Rows from expert 9 of block 9, named by matrix and row number. Rows with one number belong to one neuron. Each number is 200 + 20 x the weight over its row's rms, rounded and kept within 0 to 999. All counts start at 0. After the name is the row's rms in percent of the matrix's.
# up: expert up (model.blocks.9.mlp.up, 16x64x256), inputs 128-255
# down: expert down (model.blocks.9.mlp.down, 16x256x64, transposed), outputs 128-255
up.37,128,220,226,200,256,189,200,200,203,200,168,230,216,200,200,250,212,199,240,200,200,200,238,200,200,200,186,209,200,170,189,229,169,200,200,200,160,189,239,200,224,185,197,198,204,200,200,239,176,200,191,229,200,198,200,200,200,200,181,192,194,187,176,204,200,200,200,239,205,227,219,200,198,200,200,223,200,200,170,200,200,173,180,200,218,150,200,200,200,222,184,197,160,200,200,200,200,222,177,200,187,200,200,244,200,170,200,240,200,200,200,213,200,200,200,232,238,200,178,200,248,200,200,236,204,178,200,200,181
down.37,116,200,200,173,229,200,200,200,192,208,200,188,200,200,200,215,153,213,197,200,200,197,173,225,200,189,200,200,200,185,200,204,216,200,215,200,200,200,200,220,229,200,200,160,179,148,234,200,183,220,200,227,199,187,200,241,247,200,200,200,221,200,185,188,200,193,184,184,191,200,200,200,173,200,203,200,250,200,229,200,200,200,200,200,200,145,145,200,200,158,251,200,200,200,200,221,204,215,200,179,182,200,162,200,219,186,169,190,214,177,155,172,213,200,223,200,165,175,200,181,200,155,200,200,175,200,140,221,273
up.38,115,217,169,159,200,239,162,176,142,206,210,200,213,204,200,200,183,195,197,200,200,141,203,200,194,204,187,200,200,219,231,188,200,186,207,218,234,170,184,200,175,200,218,200,200,147,195,194,200,200,209,200,176,195,200,245,200,241,267,201,201,200,208,200,200,161,201,152,169,200,198,200,200,179,200,165,200,200,200,206,193,200,234,210,232,178,227,159,215,200,197,200,200,200,200,200,200,164,200,194,200,217,200,266,173,200,200,203,200,200,200,221,214,200,200,200,200,200,259,225,176,229,233,198,159,218,200,182,200
down.38,113,227,200,200,200,212,200,200,175,200,208,200,202,200,200,200,200,200,200,200,200,201,200,200,200,230,221,200,158,181,200,200,216,199,207,235,200,147,218,175,200,200,188,200,200,200,200,200,200,200,200,200,200,258,200,224,196,200,200,210,213,206,200,200,203,200,200,171,200,200,269,200,200,224,251,200,185,208,175,200,200,200,200,230,155,200,204,200,200,213,200,200,200,172,233,200,200,200,182,200,200,200,200,200,178,209,198,223,187,205,200,200,200,200,200,150,192,206,200,200,200,200,200,200,200,200,200,226,200
up.39,097,158,132,202,200,200,195,200,200,182,195,154,200,192,231,200,200,193,211,179,200,200,193,177,200,181,189,200,157,232,249,161,200,200,244,219,200,220,200,200,201,200,250,181,209,200,207,160,230,200,200,200,175,153,159,192,198,200,194,277,200,200,200,190,200,200,226,200,200,200,200,200,220,213,206,150,204,201,173,200,200,176,200,153,220,246,200,200,200,200,200,200,189,200,206,227,200,200,200,234,200,200,200,200,215,184,200,219,178,200,200,200,178,159,199,208,253,200,200,217,198,200,211,200,200,200,200,200,200
down.39,098,168,200,167,180,196,200,203,222,200,211,200,200,200,258,205,202,200,200,173,207,172,174,194,200,200,179,200,200,200,226,225,200,238,200,200,232,263,200,200,200,200,173,200,200,235,149,174,207,200,193,234,200,200,151,217,222,174,195,240,200,200,176,200,175,200,200,146,200,200,200,169,206,200,200,200,200,200,209,175,200,200,194,185,200,200,200,180,207,198,182,200,185,200,200,196,200,200,200,181,200,260,200,202,200,200,200,174,205,189,183,185,200,191,200,233,200,133,226,177,161,200,200,270,200,240,200,200,193
up.40,097,200,207,165,200,212,200,200,214,217,171,190,200,200,200,188,200,200,211,200,200,203,200,200,200,200,186,161,193,231,200,180,200,200,200,175,200,238,200,200,200,200,200,200,200,200,187,237,200,160,217,200,200,200,208,200,200,200,200,185,182,194,175,160,200,200,180,206,200,200,199,202,211,200,200,138,200,200,191,200,200,191,235,176,200,211,200,312,200,259,220,200,241,207,200,213,200,211,249,146,233,168,208,200,200,222,179,200,211,191,243,200,200,224,200,200,200,198,204,218,220,200,200,175,154,202,221,200,200
down.40,107,200,209,205,237,200,200,200,217,223,194,200,245,192,216,181,200,196,200,200,200,200,228,200,200,200,200,230,174,177,247,203,200,160,200,149,244,206,200,226,193,211,200,192,190,200,141,211,200,193,200,223,200,193,200,200,169,202,211,207,200,170,192,200,200,188,200,200,200,209,161,200,178,217,200,200,232,200,245,200,200,244,145,211,236,207,207,259,200,200,171,200,230,200,170,172,200,200,200,200,200,200,201,183,219,200,200,171,200,200,215,178,200,200,200,200,174,200,200,173,200,200,242,234,196,200,205,233,215
up.41,089,200,200,200,186,216,200,200,200,190,200,200,170,200,200,175,200,217,200,200,200,165,200,200,194,200,200,215,200,200,171,167,200,181,200,200,270,200,201,200,227,234,200,200,192,200,200,200,163,205,231,200,200,200,200,175,200,241,164,133,197,200,200,178,200,256,200,200,200,200,200,198,167,195,166,216,198,200,237,200,200,200,200,202,298,200,200,200,200,200,200,198,200,240,175,200,200,211,200,195,265,180,200,200,200,200,203,200,200,189,200,200,191,200,201,238,186,156,200,244,200,185,200,183,246,217,210,191,200
down.41,088,200,192,200,194,200,259,193,181,200,198,200,146,167,200,200,173,200,200,200,185,249,160,200,200,183,200,189,200,200,197,206,220,256,200,200,200,207,250,200,200,200,200,211,200,200,200,222,200,217,223,174,193,156,198,197,200,200,170,180,200,200,200,200,200,200,191,200,200,211,200,200,183,141,212,155,179,200,200,200,244,200,180,228,227,188,200,178,200,226,227,200,200,200,200,200,200,200,207,207,203,200,200,200,200,200,175,200,200,229,200,200,166,200,200,200,198,200,231,232,193,193,170,212,160,200,200,200,183
up.42,087,187,200,192,176,214,180,192,200,200,237,200,200,234,247,259,200,200,200,200,242,155,200,255,200,175,200,201,209,200,187,200,200,169,200,200,200,189,185,230,200,151,200,176,200,214,207,218,200,216,200,213,200,207,211,192,185,200,200,251,200,193,205,200,200,200,176,184,182,200,179,167,238,200,215,241,200,200,223,200,215,174,200,200,226,200,200,200,214,200,200,190,155,200,200,200,227,252,200,195,229,169,200,234,200,200,200,200,200,200,172,215,170,200,200,200,226,200,171,200,200,200,200,188,200,136,167,199,196
down.42,088,200,200,207,207,229,239,200,200,205,200,200,165,200,200,264,221,214,200,200,200,200,200,200,200,200,200,196,257,191,200,200,200,212,200,200,199,172,200,200,222,237,200,200,200,200,200,185,200,200,200,165,200,198,202,154,227,200,174,200,193,200,200,173,208,200,200,193,200,200,303,200,232,245,200,200,200,170,200,214,200,200,241,197,200,200,200,200,200,206,208,238,210,200,236,200,176,200,200,205,200,235,178,200,200,200,183,200,200,200,200,201,154,199,196,210,200,200,200,200,200,200,200,145,200,200,200,208,226
up.43,108,188,200,203,200,200,200,186,213,200,200,200,200,218,200,200,200,200,200,200,237,202,200,211,181,155,206,191,200,200,264,200,200,153,209,147,200,202,200,200,219,237,200,200,233,200,200,200,200,200,226,165,237,200,212,200,200,200,200,219,200,200,137,200,237,173,204,232,196,200,175,200,213,215,183,200,208,198,200,200,178,179,200,160,218,244,200,200,180,225,214,200,218,187,231,200,221,182,179,168,165,200,234,213,200,200,223,193,200,200,200,200,200,208,200,200,200,200,213,200,200,200,200,200,200,189,178,212,200
down.43,111,200,200,241,198,200,119,200,206,200,216,200,251,223,195,232,154,189,153,210,173,200,243,199,200,182,200,200,200,180,292,188,214,200,200,192,200,200,200,200,180,200,172,200,238,200,183,216,200,215,200,225,219,199,200,200,232,182,237,200,200,198,200,200,179,200,200,200,196,200,235,200,200,183,200,203,200,172,200,196,226,200,200,181,191,227,200,210,200,173,168,205,200,200,156,239,200,200,199,200,200,200,185,196,201,240,200,202,200,200,165,222,168,187,200,200,200,200,200,234,200,211,200,200,177,225,175,200,200
up.44,080,198,164,200,177,200,200,200,200,200,202,246,233,200,231,187,200,212,200,159,200,200,200,197,200,204,200,200,200,200,200,200,173,217,200,200,200,200,176,200,185,200,236,200,240,210,169,182,176,200,200,194,200,232,200,194,200,200,200,200,223,213,187,200,192,200,200,200,200,200,200,200,164,200,219,200,200,247,199,200,200,200,176,200,261,200,195,146,200,200,234,200,200,199,200,200,184,187,200,200,149,196,200,203,176,264,141,200,242,200,200,209,170,200,205,224,173,200,202,200,241,199,200,200,200,206,196,200,200
down.44,069,200,207,200,149,200,200,227,200,224,150,200,187,215,200,200,247,200,200,200,200,227,200,200,219,200,200,225,150,200,200,200,200,200,200,240,200,197,182,200,179,200,173,213,239,200,243,200,200,200,200,200,156,227,154,200,200,200,200,267,200,200,185,200,200,207,196,200,190,200,223,200,200,185,200,200,200,200,200,200,169,200,200,200,200,147,200,134,200,198,200,203,200,200,227,164,200,199,200,219,143,209,200,203,207,200,279,200,200,200,200,180,217,200,200,200,224,184,200,176,200,200,200,200,200,200,185,200,200
up.45,119,172,190,200,165,200,200,238,200,218,200,200,200,200,200,188,252,208,231,200,212,212,148,230,200,175,167,200,241,200,204,200,196,200,180,219,233,218,200,200,200,200,209,200,200,200,200,230,200,200,203,201,196,200,200,189,200,197,188,242,200,198,187,200,239,157,156,200,232,172,211,225,199,165,253,200,215,200,184,209,212,200,243,188,200,200,200,200,200,200,227,209,200,200,241,200,200,200,156,189,221,234,220,200,200,200,206,157,167,202,200,218,131,180,200,209,200,200,200,202,200,200,208,185,200,191,190,200,212
down.45,119,188,200,200,192,200,192,244,247,216,217,200,216,200,232,195,200,200,200,200,206,125,213,200,238,200,200,201,194,187,200,203,209,200,200,200,200,150,200,200,178,247,200,196,200,183,200,139,219,200,215,200,204,207,200,172,244,203,212,200,200,175,165,233,177,200,199,208,200,215,200,154,200,200,200,210,200,181,200,200,200,207,200,200,200,200,200,239,207,231,178,200,200,200,200,216,200,200,193,213,171,159,157,200,200,200,190,155,200,200,200,200,200,200,200,229,200,225,200,200,200,227,198,203,174,200,204,236,192
up.46,096,181,244,203,200,149,200,167,204,173,226,217,220,194,200,214,188,208,186,200,200,200,172,190,200,200,200,200,200,149,200,235,228,231,200,200,232,200,249,200,187,200,181,257,112,200,229,200,200,200,213,200,200,207,175,185,200,211,200,167,200,200,194,151,219,163,229,200,200,200,172,219,200,200,191,174,200,200,225,200,200,154,200,219,200,164,200,200,149,200,208,170,200,208,200,200,200,200,163,219,200,200,200,200,200,200,219,195,200,191,213,207,191,214,200,194,212,197,200,200,200,185,248,200,197,200,200,200,210
down.46,100,246,200,183,165,200,200,160,200,226,209,200,200,200,200,221,200,200,200,200,200,214,158,207,120,200,240,205,208,200,200,200,204,224,206,221,156,200,148,232,230,224,228,200,160,200,200,226,210,200,192,200,200,200,164,200,195,188,200,200,198,207,160,152,200,232,200,200,193,223,200,158,200,200,218,200,200,200,205,172,200,199,200,176,228,200,191,200,207,200,200,219,202,200,200,212,200,217,200,182,213,182,206,200,233,200,200,197,200,200,200,200,200,232,203,200,230,212,200,192,200,175,205,206,200,219,200,197,199
up.47,086,200,164,200,200,200,200,200,200,197,260,200,223,200,234,176,200,231,205,182,182,185,247,200,249,200,187,196,200,178,200,200,200,210,200,200,200,224,249,200,200,243,200,219,200,189,193,200,200,200,200,202,200,213,200,200,209,200,200,200,200,182,163,245,208,200,228,200,200,200,188,185,208,171,194,151,157,200,175,264,200,200,200,200,200,200,188,220,200,258,200,200,200,200,187,200,200,141,229,200,200,200,200,213,200,174,200,200,200,200,200,223,190,228,200,200,200,133,200,200,200,157,200,200,200,183,200,200,209
down.47,097,223,200,200,218,258,185,197,234,200,200,200,200,193,203,239,200,185,200,214,200,200,177,200,229,200,200,200,200,200,223,151,200,200,200,243,223,205,200,183,200,137,200,200,200,242,200,200,200,199,189,200,169,200,153,200,232,188,200,162,200,237,181,168,200,200,228,221,163,200,242,212,200,160,200,200,200,200,180,200,229,200,200,200,200,200,200,200,197,200,200,220,200,200,176,229,200,217,200,228,200,200,200,200,200,200,202,200,206,228,200,200,200,200,187,158,200,200,211,200,200,182,189,181,138,200,200,150,200
up.48,109,141,169,200,177,200,200,200,167,200,248,200,219,203,200,200,206,200,234,200,200,200,200,216,200,200,200,200,220,200,185,200,200,189,163,238,200,200,200,200,200,251,210,200,205,200,205,265,200,194,185,200,185,200,200,200,159,200,200,200,200,204,211,219,215,200,198,169,188,200,247,200,200,179,167,203,202,180,224,221,200,200,210,200,200,200,200,230,215,200,198,259,200,175,177,195,235,183,159,185,200,200,200,236,200,200,254,200,221,227,200,200,200,177,243,200,167,200,205,218,214,194,274,276,200,200,186,219,200
down.48,109,200,175,208,200,176,194,200,200,172,191,200,198,200,200,200,200,200,175,196,200,224,200,200,147,267,200,174,167,205,200,184,201,200,200,198,200,240,200,211,153,200,200,200,200,200,200,159,226,249,176,255,217,201,173,179,222,200,200,172,162,224,200,200,200,200,200,200,169,200,200,224,200,201,200,169,207,269,200,181,200,200,206,200,184,174,211,242,200,230,208,200,233,200,181,200,200,200,181,227,227,204,200,209,200,200,128,196,169,200,184,201,210,200,177,200,288,200,180,176,205,221,167,215,190,200,205,171,200
up.49,100,153,193,200,176,200,200,200,200,200,200,200,181,200,212,238,213,200,194,205,200,195,200,230,194,200,200,213,204,237,209,164,194,233,260,160,200,185,203,200,188,205,196,200,247,200,200,215,203,191,200,200,219,176,208,200,200,200,200,200,199,200,250,200,200,199,194,200,200,200,200,200,200,161,207,204,207,212,200,246,205,200,215,200,198,200,200,223,219,200,200,239,200,200,170,166,200,200,197,200,184,185,200,200,248,200,200,200,200,178,221,200,211,158,226,195,200,219,200,201,184,194,200,232,200,174,200,222,200
down.49,097,213,234,155,200,200,211,170,200,190,264,197,247,200,182,195,200,200,190,200,195,193,176,200,243,177,200,220,200,200,182,200,200,184,200,200,200,200,200,200,208,206,200,168,213,209,186,200,210,210,187,211,200,200,182,200,241,200,211,203,200,213,200,174,220,200,200,200,200,186,171,200,200,195,169,200,172,217,178,200,186,200,200,200,200,202,200,193,188,200,200,200,157,200,209,182,206,200,255,200,176,200,196,200,200,222,184,242,200,200,200,200,210,200,183,237,195,173,200,226,200,199,236,200,166,200,204,156,200
up.50,095,167,237,200,164,200,200,238,200,200,226,199,214,220,200,200,200,200,200,200,178,200,175,240,200,235,168,200,226,233,200,200,244,200,207,200,182,264,200,200,200,213,200,200,176,169,200,200,200,200,200,178,200,230,200,200,200,200,200,236,169,200,181,180,200,208,200,152,200,200,248,194,200,200,200,200,200,200,194,236,200,200,216,200,225,223,256,219,200,200,200,200,200,200,200,273,224,211,201,210,196,211,194,200,224,200,200,200,206,200,231,200,200,200,173,145,200,200,200,211,182,179,260,179,200,179,200,235,182
down.50,099,200,200,160,200,174,269,168,204,177,226,211,200,200,220,212,188,200,224,200,189,200,200,200,200,200,223,200,176,213,200,200,181,200,200,240,217,221,178,214,200,200,200,200,200,231,200,211,200,213,220,268,200,168,200,200,183,200,200,200,200,200,216,136,200,178,200,185,200,208,200,200,200,200,200,155,200,200,200,170,200,200,270,200,200,159,184,200,190,165,203,200,200,200,189,247,200,200,162,200,200,200,200,200,155,155,193,217,207,200,200,200,199,200,201,200,200,162,200,200,227,200,159,200,200,180,207,203,172
up.51,100,206,200,195,162,216,200,156,200,204,200,200,200,200,181,200,200,200,200,170,200,216,210,193,197,196,200,200,188,200,219,266,177,205,199,200,217,276,223,200,185,223,204,182,192,200,265,123,187,188,240,142,200,200,179,208,179,200,200,200,200,200,217,170,200,200,200,200,200,185,200,200,210,172,161,197,217,200,232,200,200,209,200,200,200,200,203,200,177,224,200,184,181,200,249,173,212,181,218,178,167,180,206,200,200,200,200,200,200,205,213,224,229,200,200,200,177,182,191,200,200,174,214,166,223,200,200,218,218
down.51,094,222,169,210,195,222,142,200,200,200,296,200,200,200,158,178,200,200,153,200,200,200,200,228,200,160,200,200,218,180,208,200,209,240,200,177,200,214,174,200,200,200,200,153,268,213,140,209,200,175,200,144,212,200,153,200,200,200,200,209,187,190,229,163,200,195,200,183,200,200,200,170,250,200,200,200,200,200,175,200,200,237,200,156,148,200,200,203,200,200,200,237,200,200,200,200,200,202,181,200,203,196,200,177,200,200,200,200,200,219,200,200,200,199,213,163,200,200,204,204,200,200,183,200,207,200,200,200,200
up.52,110,160,200,243,237,244,200,200,200,200,200,200,200,200,200,174,200,206,166,200,200,163,200,195,209,218,200,200,200,200,183,200,180,200,200,200,200,244,200,200,200,222,252,241,267,184,200,200,232,215,186,200,237,163,182,200,200,204,200,184,176,196,200,200,200,179,200,185,200,200,261,201,209,190,270,200,200,200,200,200,239,200,200,219,147,200,200,249,200,187,181,204,200,182,200,200,200,200,174,208,200,146,200,200,205,200,200,201,200,195,200,218,186,216,217,200,200,206,200,214,217,227,200,234,200,221,176,200,238
down.52,111,200,227,206,181,200,193,200,212,200,200,200,200,200,200,200,200,176,205,200,218,200,200,200,172,200,200,200,169,230,208,171,185,200,237,200,204,297,200,222,209,164,205,200,200,200,247,200,162,200,200,200,192,200,200,198,227,200,200,189,200,166,200,171,200,200,211,200,200,198,171,253,187,174,200,200,200,191,219,200,156,170,200,200,245,257,200,215,200,200,208,191,200,184,225,200,192,182,159,170,200,200,200,219,200,200,200,200,200,180,197,185,170,200,178,200,200,170,200,200,203,191,278,245,200,200,210,200,200
up.53,092,200,200,200,200,189,183,211,200,200,234,215,166,174,200,192,227,200,238,200,200,200,130,200,200,200,203,207,209,220,212,200,200,165,162,200,228,200,196,260,198,248,200,200,196,200,200,200,181,180,200,147,238,200,191,213,207,191,200,200,200,192,200,149,200,188,200,176,200,200,237,200,238,200,200,200,200,218,200,185,200,200,200,200,200,200,222,200,200,179,200,200,195,154,200,200,243,200,191,200,230,208,231,200,200,187,200,200,251,200,200,200,140,212,200,170,188,192,200,200,200,208,237,200,200,200,155,201,244
down.53,087,200,203,200,135,200,200,195,249,200,200,200,200,200,200,200,187,200,219,209,207,200,216,200,200,217,156,181,200,200,160,200,200,200,226,200,208,159,219,226,200,200,228,249,200,200,200,200,200,202,200,275,200,200,200,200,216,200,237,200,167,200,231,200,200,203,204,167,200,200,200,200,200,200,150,200,200,200,247,200,200,200,241,200,227,200,200,254,200,200,211,200,204,202,256,200,200,200,200,245,200,200,166,165,197,189,200,200,200,206,200,158,200,200,240,183,232,200,200,200,203,234,166,200,200,203,223,200,200
up.54,087,200,159,222,133,200,225,189,200,200,200,197,173,200,200,200,200,200,200,195,186,215,200,200,200,200,208,200,200,198,200,200,188,189,219,229,202,200,200,153,200,200,201,200,200,163,179,200,226,242,200,200,153,200,200,223,169,200,180,200,200,200,200,218,200,221,200,200,205,182,200,234,204,200,200,213,234,158,200,191,200,235,200,158,242,221,200,200,210,200,200,262,200,200,200,200,240,200,200,200,167,200,200,174,200,200,200,246,218,200,200,200,133,200,216,246,200,200,200,200,200,207,200,200,230,217,200,200,185
down.54,099,281,200,210,200,200,251,256,200,166,204,190,200,228,184,197,185,200,200,200,204,172,200,167,259,197,200,200,203,200,200,165,200,200,185,239,165,178,220,200,206,245,200,245,200,200,156,164,200,174,199,200,165,263,200,200,200,200,211,200,200,200,200,218,200,177,208,200,200,211,195,200,200,158,200,228,178,188,210,200,200,200,200,200,200,204,178,184,200,200,200,200,200,200,200,200,212,200,200,200,200,200,131,200,183,200,205,227,200,200,200,223,200,200,183,179,200,193,200,200,200,200,200,200,200,210,200,200,219
up.55,118,169,222,193,155,200,200,200,160,197,200,200,197,200,208,200,200,199,200,189,200,179,127,200,200,200,159,174,200,200,202,159,219,219,200,200,229,228,238,200,200,281,202,164,163,221,216,201,214,207,200,200,228,200,215,198,178,160,200,227,230,200,200,172,200,194,200,170,234,200,236,162,195,153,242,200,183,200,200,200,200,170,213,200,148,200,198,243,210,169,214,214,200,168,211,200,200,200,200,200,200,206,227,210,204,200,195,200,224,200,209,190,157,200,184,200,182,247,182,231,200,200,241,225,200,200,200,200,200
down.55,127,257,183,250,185,200,246,200,200,174,200,223,200,217,200,207,200,200,200,193,200,174,245,207,138,203,212,167,200,200,215,200,204,220,200,200,200,200,200,207,200,206,200,200,192,200,200,175,200,200,200,200,229,175,156,180,200,200,200,200,167,192,181,200,187,184,200,200,200,210,203,183,200,275,250,200,200,185,260,200,179,187,211,181,174,192,190,203,190,200,200,200,200,181,200,200,208,200,200,215,217,200,200,201,173,200,200,159,200,200,200,198,191,200,239,200,215,200,200,218,207,200,165,229,200,214,227,171,200
up.56,096,180,200,200,221,200,200,221,204,199,192,200,200,195,200,234,199,198,193,206,200,217,169,232,200,200,200,195,200,246,172,200,200,223,245,200,175,200,249,195,196,202,231,200,228,200,200,238,200,200,200,200,200,203,175,212,160,200,200,200,190,200,200,182,200,160,200,200,218,167,246,197,242,165,200,200,200,200,173,200,220,200,184,200,199,197,194,254,200,213,200,200,167,200,263,200,158,189,200,200,198,200,187,200,262,223,200,200,180,200,200,220,165,235,200,200,210,200,187,200,200,200,200,200,209,200,200,188,238
down.56,096,214,200,200,186,200,200,200,191,200,262,200,200,200,224,202,200,200,188,200,209,200,230,200,230,200,170,220,257,231,200,161,200,192,200,200,217,184,200,200,200,200,183,263,200,182,200,189,193,208,200,200,200,200,143,206,200,200,222,210,174,200,200,176,257,200,236,192,200,212,200,200,191,234,225,200,200,200,200,158,196,200,208,200,200,181,200,280,200,188,200,211,167,233,166,200,221,222,185,197,187,164,203,200,207,200,200,205,184,200,200,153,200,193,200,172,200,232,217,214,200,200,200,219,200,213,175,200,200
up.57,112,200,168,180,273,246,214,177,187,229,208,200,200,200,200,266,200,200,189,200,231,200,234,204,200,200,200,200,236,200,240,181,219,200,200,175,217,180,200,205,219,191,200,200,200,193,200,206,221,187,206,197,200,200,164,205,193,200,215,183,188,200,208,200,200,261,185,200,200,216,196,220,200,200,200,200,207,200,175,168,219,210,248,174,261,228,232,200,228,200,188,200,231,200,200,175,200,200,200,200,231,172,200,177,200,212,228,200,227,200,200,168,235,200,217,204,200,177,185,176,200,200,200,200,211,200,200,189,200
down.57,116,277,226,219,200,203,200,156,156,201,200,200,200,200,175,146,177,255,200,200,214,199,167,215,212,148,200,216,200,200,185,232,200,220,200,196,148,200,221,174,200,180,200,200,200,200,218,200,200,161,230,200,200,200,200,187,238,229,173,200,200,200,200,210,215,194,200,200,232,200,204,200,194,204,194,169,200,200,213,200,200,230,180,200,195,217,219,188,197,200,200,159,200,167,254,215,233,241,239,200,174,189,165,200,179,200,186,179,200,200,200,200,200,200,263,238,207,200,192,200,200,200,200,200,156,200,186,206,188
up.58,083,200,200,217,200,200,200,200,193,200,173,218,238,195,200,200,224,189,200,200,195,200,217,205,200,196,200,200,134,193,200,200,200,200,197,209,200,200,200,204,200,200,200,200,200,200,245,177,200,200,200,200,200,200,200,200,200,206,193,162,200,200,200,210,200,200,200,200,221,200,200,200,200,200,200,200,200,159,196,200,200,164,200,203,197,237,200,177,177,255,187,159,218,150,246,200,200,200,170,200,135,251,200,200,200,200,200,200,186,190,231,197,178,175,200,200,200,200,205,219,200,167,205,209,165,229,200,200,198
down.58,093,179,188,185,150,215,194,169,210,200,154,193,200,204,222,163,200,200,234,200,210,246,173,200,214,210,197,192,200,270,226,200,200,212,200,200,200,200,225,200,200,200,160,164,200,209,200,200,200,200,173,190,231,219,164,200,200,200,213,200,200,165,191,200,200,183,200,173,200,200,192,207,203,200,200,234,199,188,200,210,200,200,200,183,151,200,181,190,223,166,200,224,200,149,200,161,200,200,200,200,200,171,200,200,200,204,212,226,200,179,205,200,193,200,200,209,192,200,200,191,200,221,200,200,212,200,200,200,225
up.59,091,200,185,200,200,200,266,182,200,200,200,200,200,200,200,250,200,164,200,149,200,226,215,200,202,200,221,189,200,200,200,200,200,200,181,200,200,200,218,200,192,200,199,200,200,200,200,137,200,177,166,200,200,177,200,191,219,200,200,200,262,200,200,227,200,200,174,219,200,185,198,200,200,200,229,204,178,236,159,200,200,260,177,200,219,200,200,255,200,200,225,207,199,200,226,183,200,200,267,200,202,171,200,200,200,229,200,261,218,197,219,200,200,176,200,243,213,153,242,200,210,200,186,210,200,193,200,200,200
down.59,082,210,200,205,200,194,200,200,182,200,212,200,216,200,200,208,200,200,200,177,220,224,200,167,204,162,189,200,248,200,200,200,200,200,220,200,200,214,200,217,210,200,205,200,203,179,200,200,200,195,200,172,218,200,200,200,200,200,228,232,219,200,270,168,200,227,235,200,200,226,200,200,184,200,200,200,200,200,213,200,198,173,200,200,179,200,227,200,201,226,175,168,200,200,214,124,213,212,249,144,200,200,185,200,200,200,152,200,200,200,200,200,208,189,200,200,225,200,200,200,200,227,200,201,206,200,158,200,208
up.60,089,248,200,200,200,200,154,171,194,200,200,200,200,200,236,203,200,205,218,219,141,183,200,222,200,200,214,204,214,200,224,200,200,200,200,227,200,219,200,192,173,194,200,187,200,200,212,200,227,148,200,180,200,200,239,228,200,200,211,200,208,182,200,200,188,200,200,200,200,200,200,179,200,200,200,218,200,200,200,214,192,209,200,211,200,202,206,147,200,201,203,200,264,173,217,191,197,200,200,200,200,200,200,239,156,200,235,224,200,200,200,200,200,200,200,200,174,200,205,200,200,247,200,200,205,200,210,198,200
down.60,095,200,203,183,221,200,200,181,200,200,149,195,200,200,214,200,217,220,210,200,200,200,173,178,179,200,165,200,200,177,214,200,200,200,215,229,137,200,200,185,200,230,200,200,193,235,221,200,236,200,200,264,200,200,200,192,226,180,163,200,200,223,200,200,196,200,190,200,234,200,233,169,200,222,267,207,180,200,207,200,200,231,237,200,200,200,196,200,200,169,176,200,200,168,226,200,200,223,162,200,200,223,200,155,200,202,195,200,263,200,197,200,200,205,200,164,200,222,173,200,176,224,178,200,225,200,200,200,200
up.61,099,200,200,190,212,200,158,196,200,200,204,200,200,193,200,262,200,200,171,200,213,200,214,241,210,200,211,173,200,200,200,191,200,200,200,172,238,200,200,197,200,169,229,269,200,200,150,200,200,187,200,199,200,200,200,200,200,237,228,155,213,205,226,184,200,214,200,233,200,249,207,200,200,164,213,206,200,200,189,200,200,187,200,220,150,229,200,200,200,271,211,200,225,191,200,200,200,201,200,224,159,203,200,200,184,200,200,209,200,236,218,246,200,252,200,200,233,246,200,200,200,200,205,200,193,200,245,160,200
down.61,113,166,200,196,200,170,200,200,196,200,217,200,262,200,200,153,200,200,243,200,192,236,200,196,200,217,200,200,200,225,196,168,200,218,197,200,244,200,187,215,200,240,225,213,200,200,145,200,178,196,200,200,145,204,206,231,200,200,200,200,199,200,146,147,200,200,221,255,173,200,200,172,200,200,200,200,169,215,200,163,200,200,200,200,205,218,200,254,200,197,215,203,200,200,191,200,161,192,200,170,200,139,200,200,224,214,214,217,190,217,232,186,178,200,238,200,207,200,200,200,186,200,200,264,200,195,213,213,200
up.62,072,179,200,239,200,240,189,200,185,200,200,200,213,141,227,200,183,200,200,188,200,268,200,200,200,200,200,203,200,240,200,225,200,203,196,200,200,200,213,203,200,200,200,200,183,162,206,201,200,219,200,193,197,200,200,214,200,200,191,200,200,210,200,165,200,221,200,197,181,119,261,192,200,200,233,204,227,216,195,200,165,200,200,200,207,221,200,200,200,200,204,140,200,215,200,200,200,181,200,200,200,200,211,228,211,200,153,200,241,200,200,200,200,185,201,200,200,248,181,193,156,190,200,199,200,199,200,171,200
down.62,087,231,200,200,198,200,141,200,200,211,200,200,200,186,200,200,202,183,200,183,198,200,200,200,213,207,200,200,193,200,203,232,200,243,200,230,209,200,200,200,185,208,204,200,200,200,184,200,160,200,200,224,200,168,200,203,152,200,200,200,200,200,200,200,230,202,187,200,195,200,200,200,200,181,200,200,190,101,200,200,200,192,205,200,200,200,248,180,180,180,231,200,184,221,183,216,200,196,200,182,200,200,200,200,185,206,232,183,200,200,200,200,173,200,200,200,200,209,250,200,182,212,221,225,200,200,241,246,176
up.63,089,220,200,200,200,140,200,181,177,200,243,200,200,200,194,185,200,176,200,200,200,200,140,200,200,210,186,200,200,209,200,200,224,187,186,200,200,168,200,200,200,201,216,200,175,200,216,224,198,200,223,200,220,186,186,200,200,210,200,184,200,200,200,200,200,195,254,184,200,200,200,206,200,200,177,200,200,200,200,200,213,196,200,200,200,243,200,183,200,186,175,197,211,200,190,200,238,200,200,219,194,160,200,200,200,200,261,200,200,167,200,200,200,200,215,200,200,247,200,200,200,194,231,239,186,200,209,200,231
down.63,096,179,198,187,208,169,196,200,200,200,200,224,184,191,200,200,190,192,200,217,200,200,214,200,164,219,193,174,200,196,200,184,200,200,200,200,200,134,175,186,178,218,210,231,221,191,126,200,200,207,200,200,200,155,200,200,200,200,200,158,168,208,200,195,200,207,186,200,200,228,218,205,208,253,183,167,239,194,200,179,200,200,200,196,197,200,200,223,166,197,249,200,227,196,200,217,224,201,173,200,200,200,200,200,223,200,200,209,200,200,213,200,200,200,257,200,203,255,200,200,200,200,200,198,200,196,200,200,200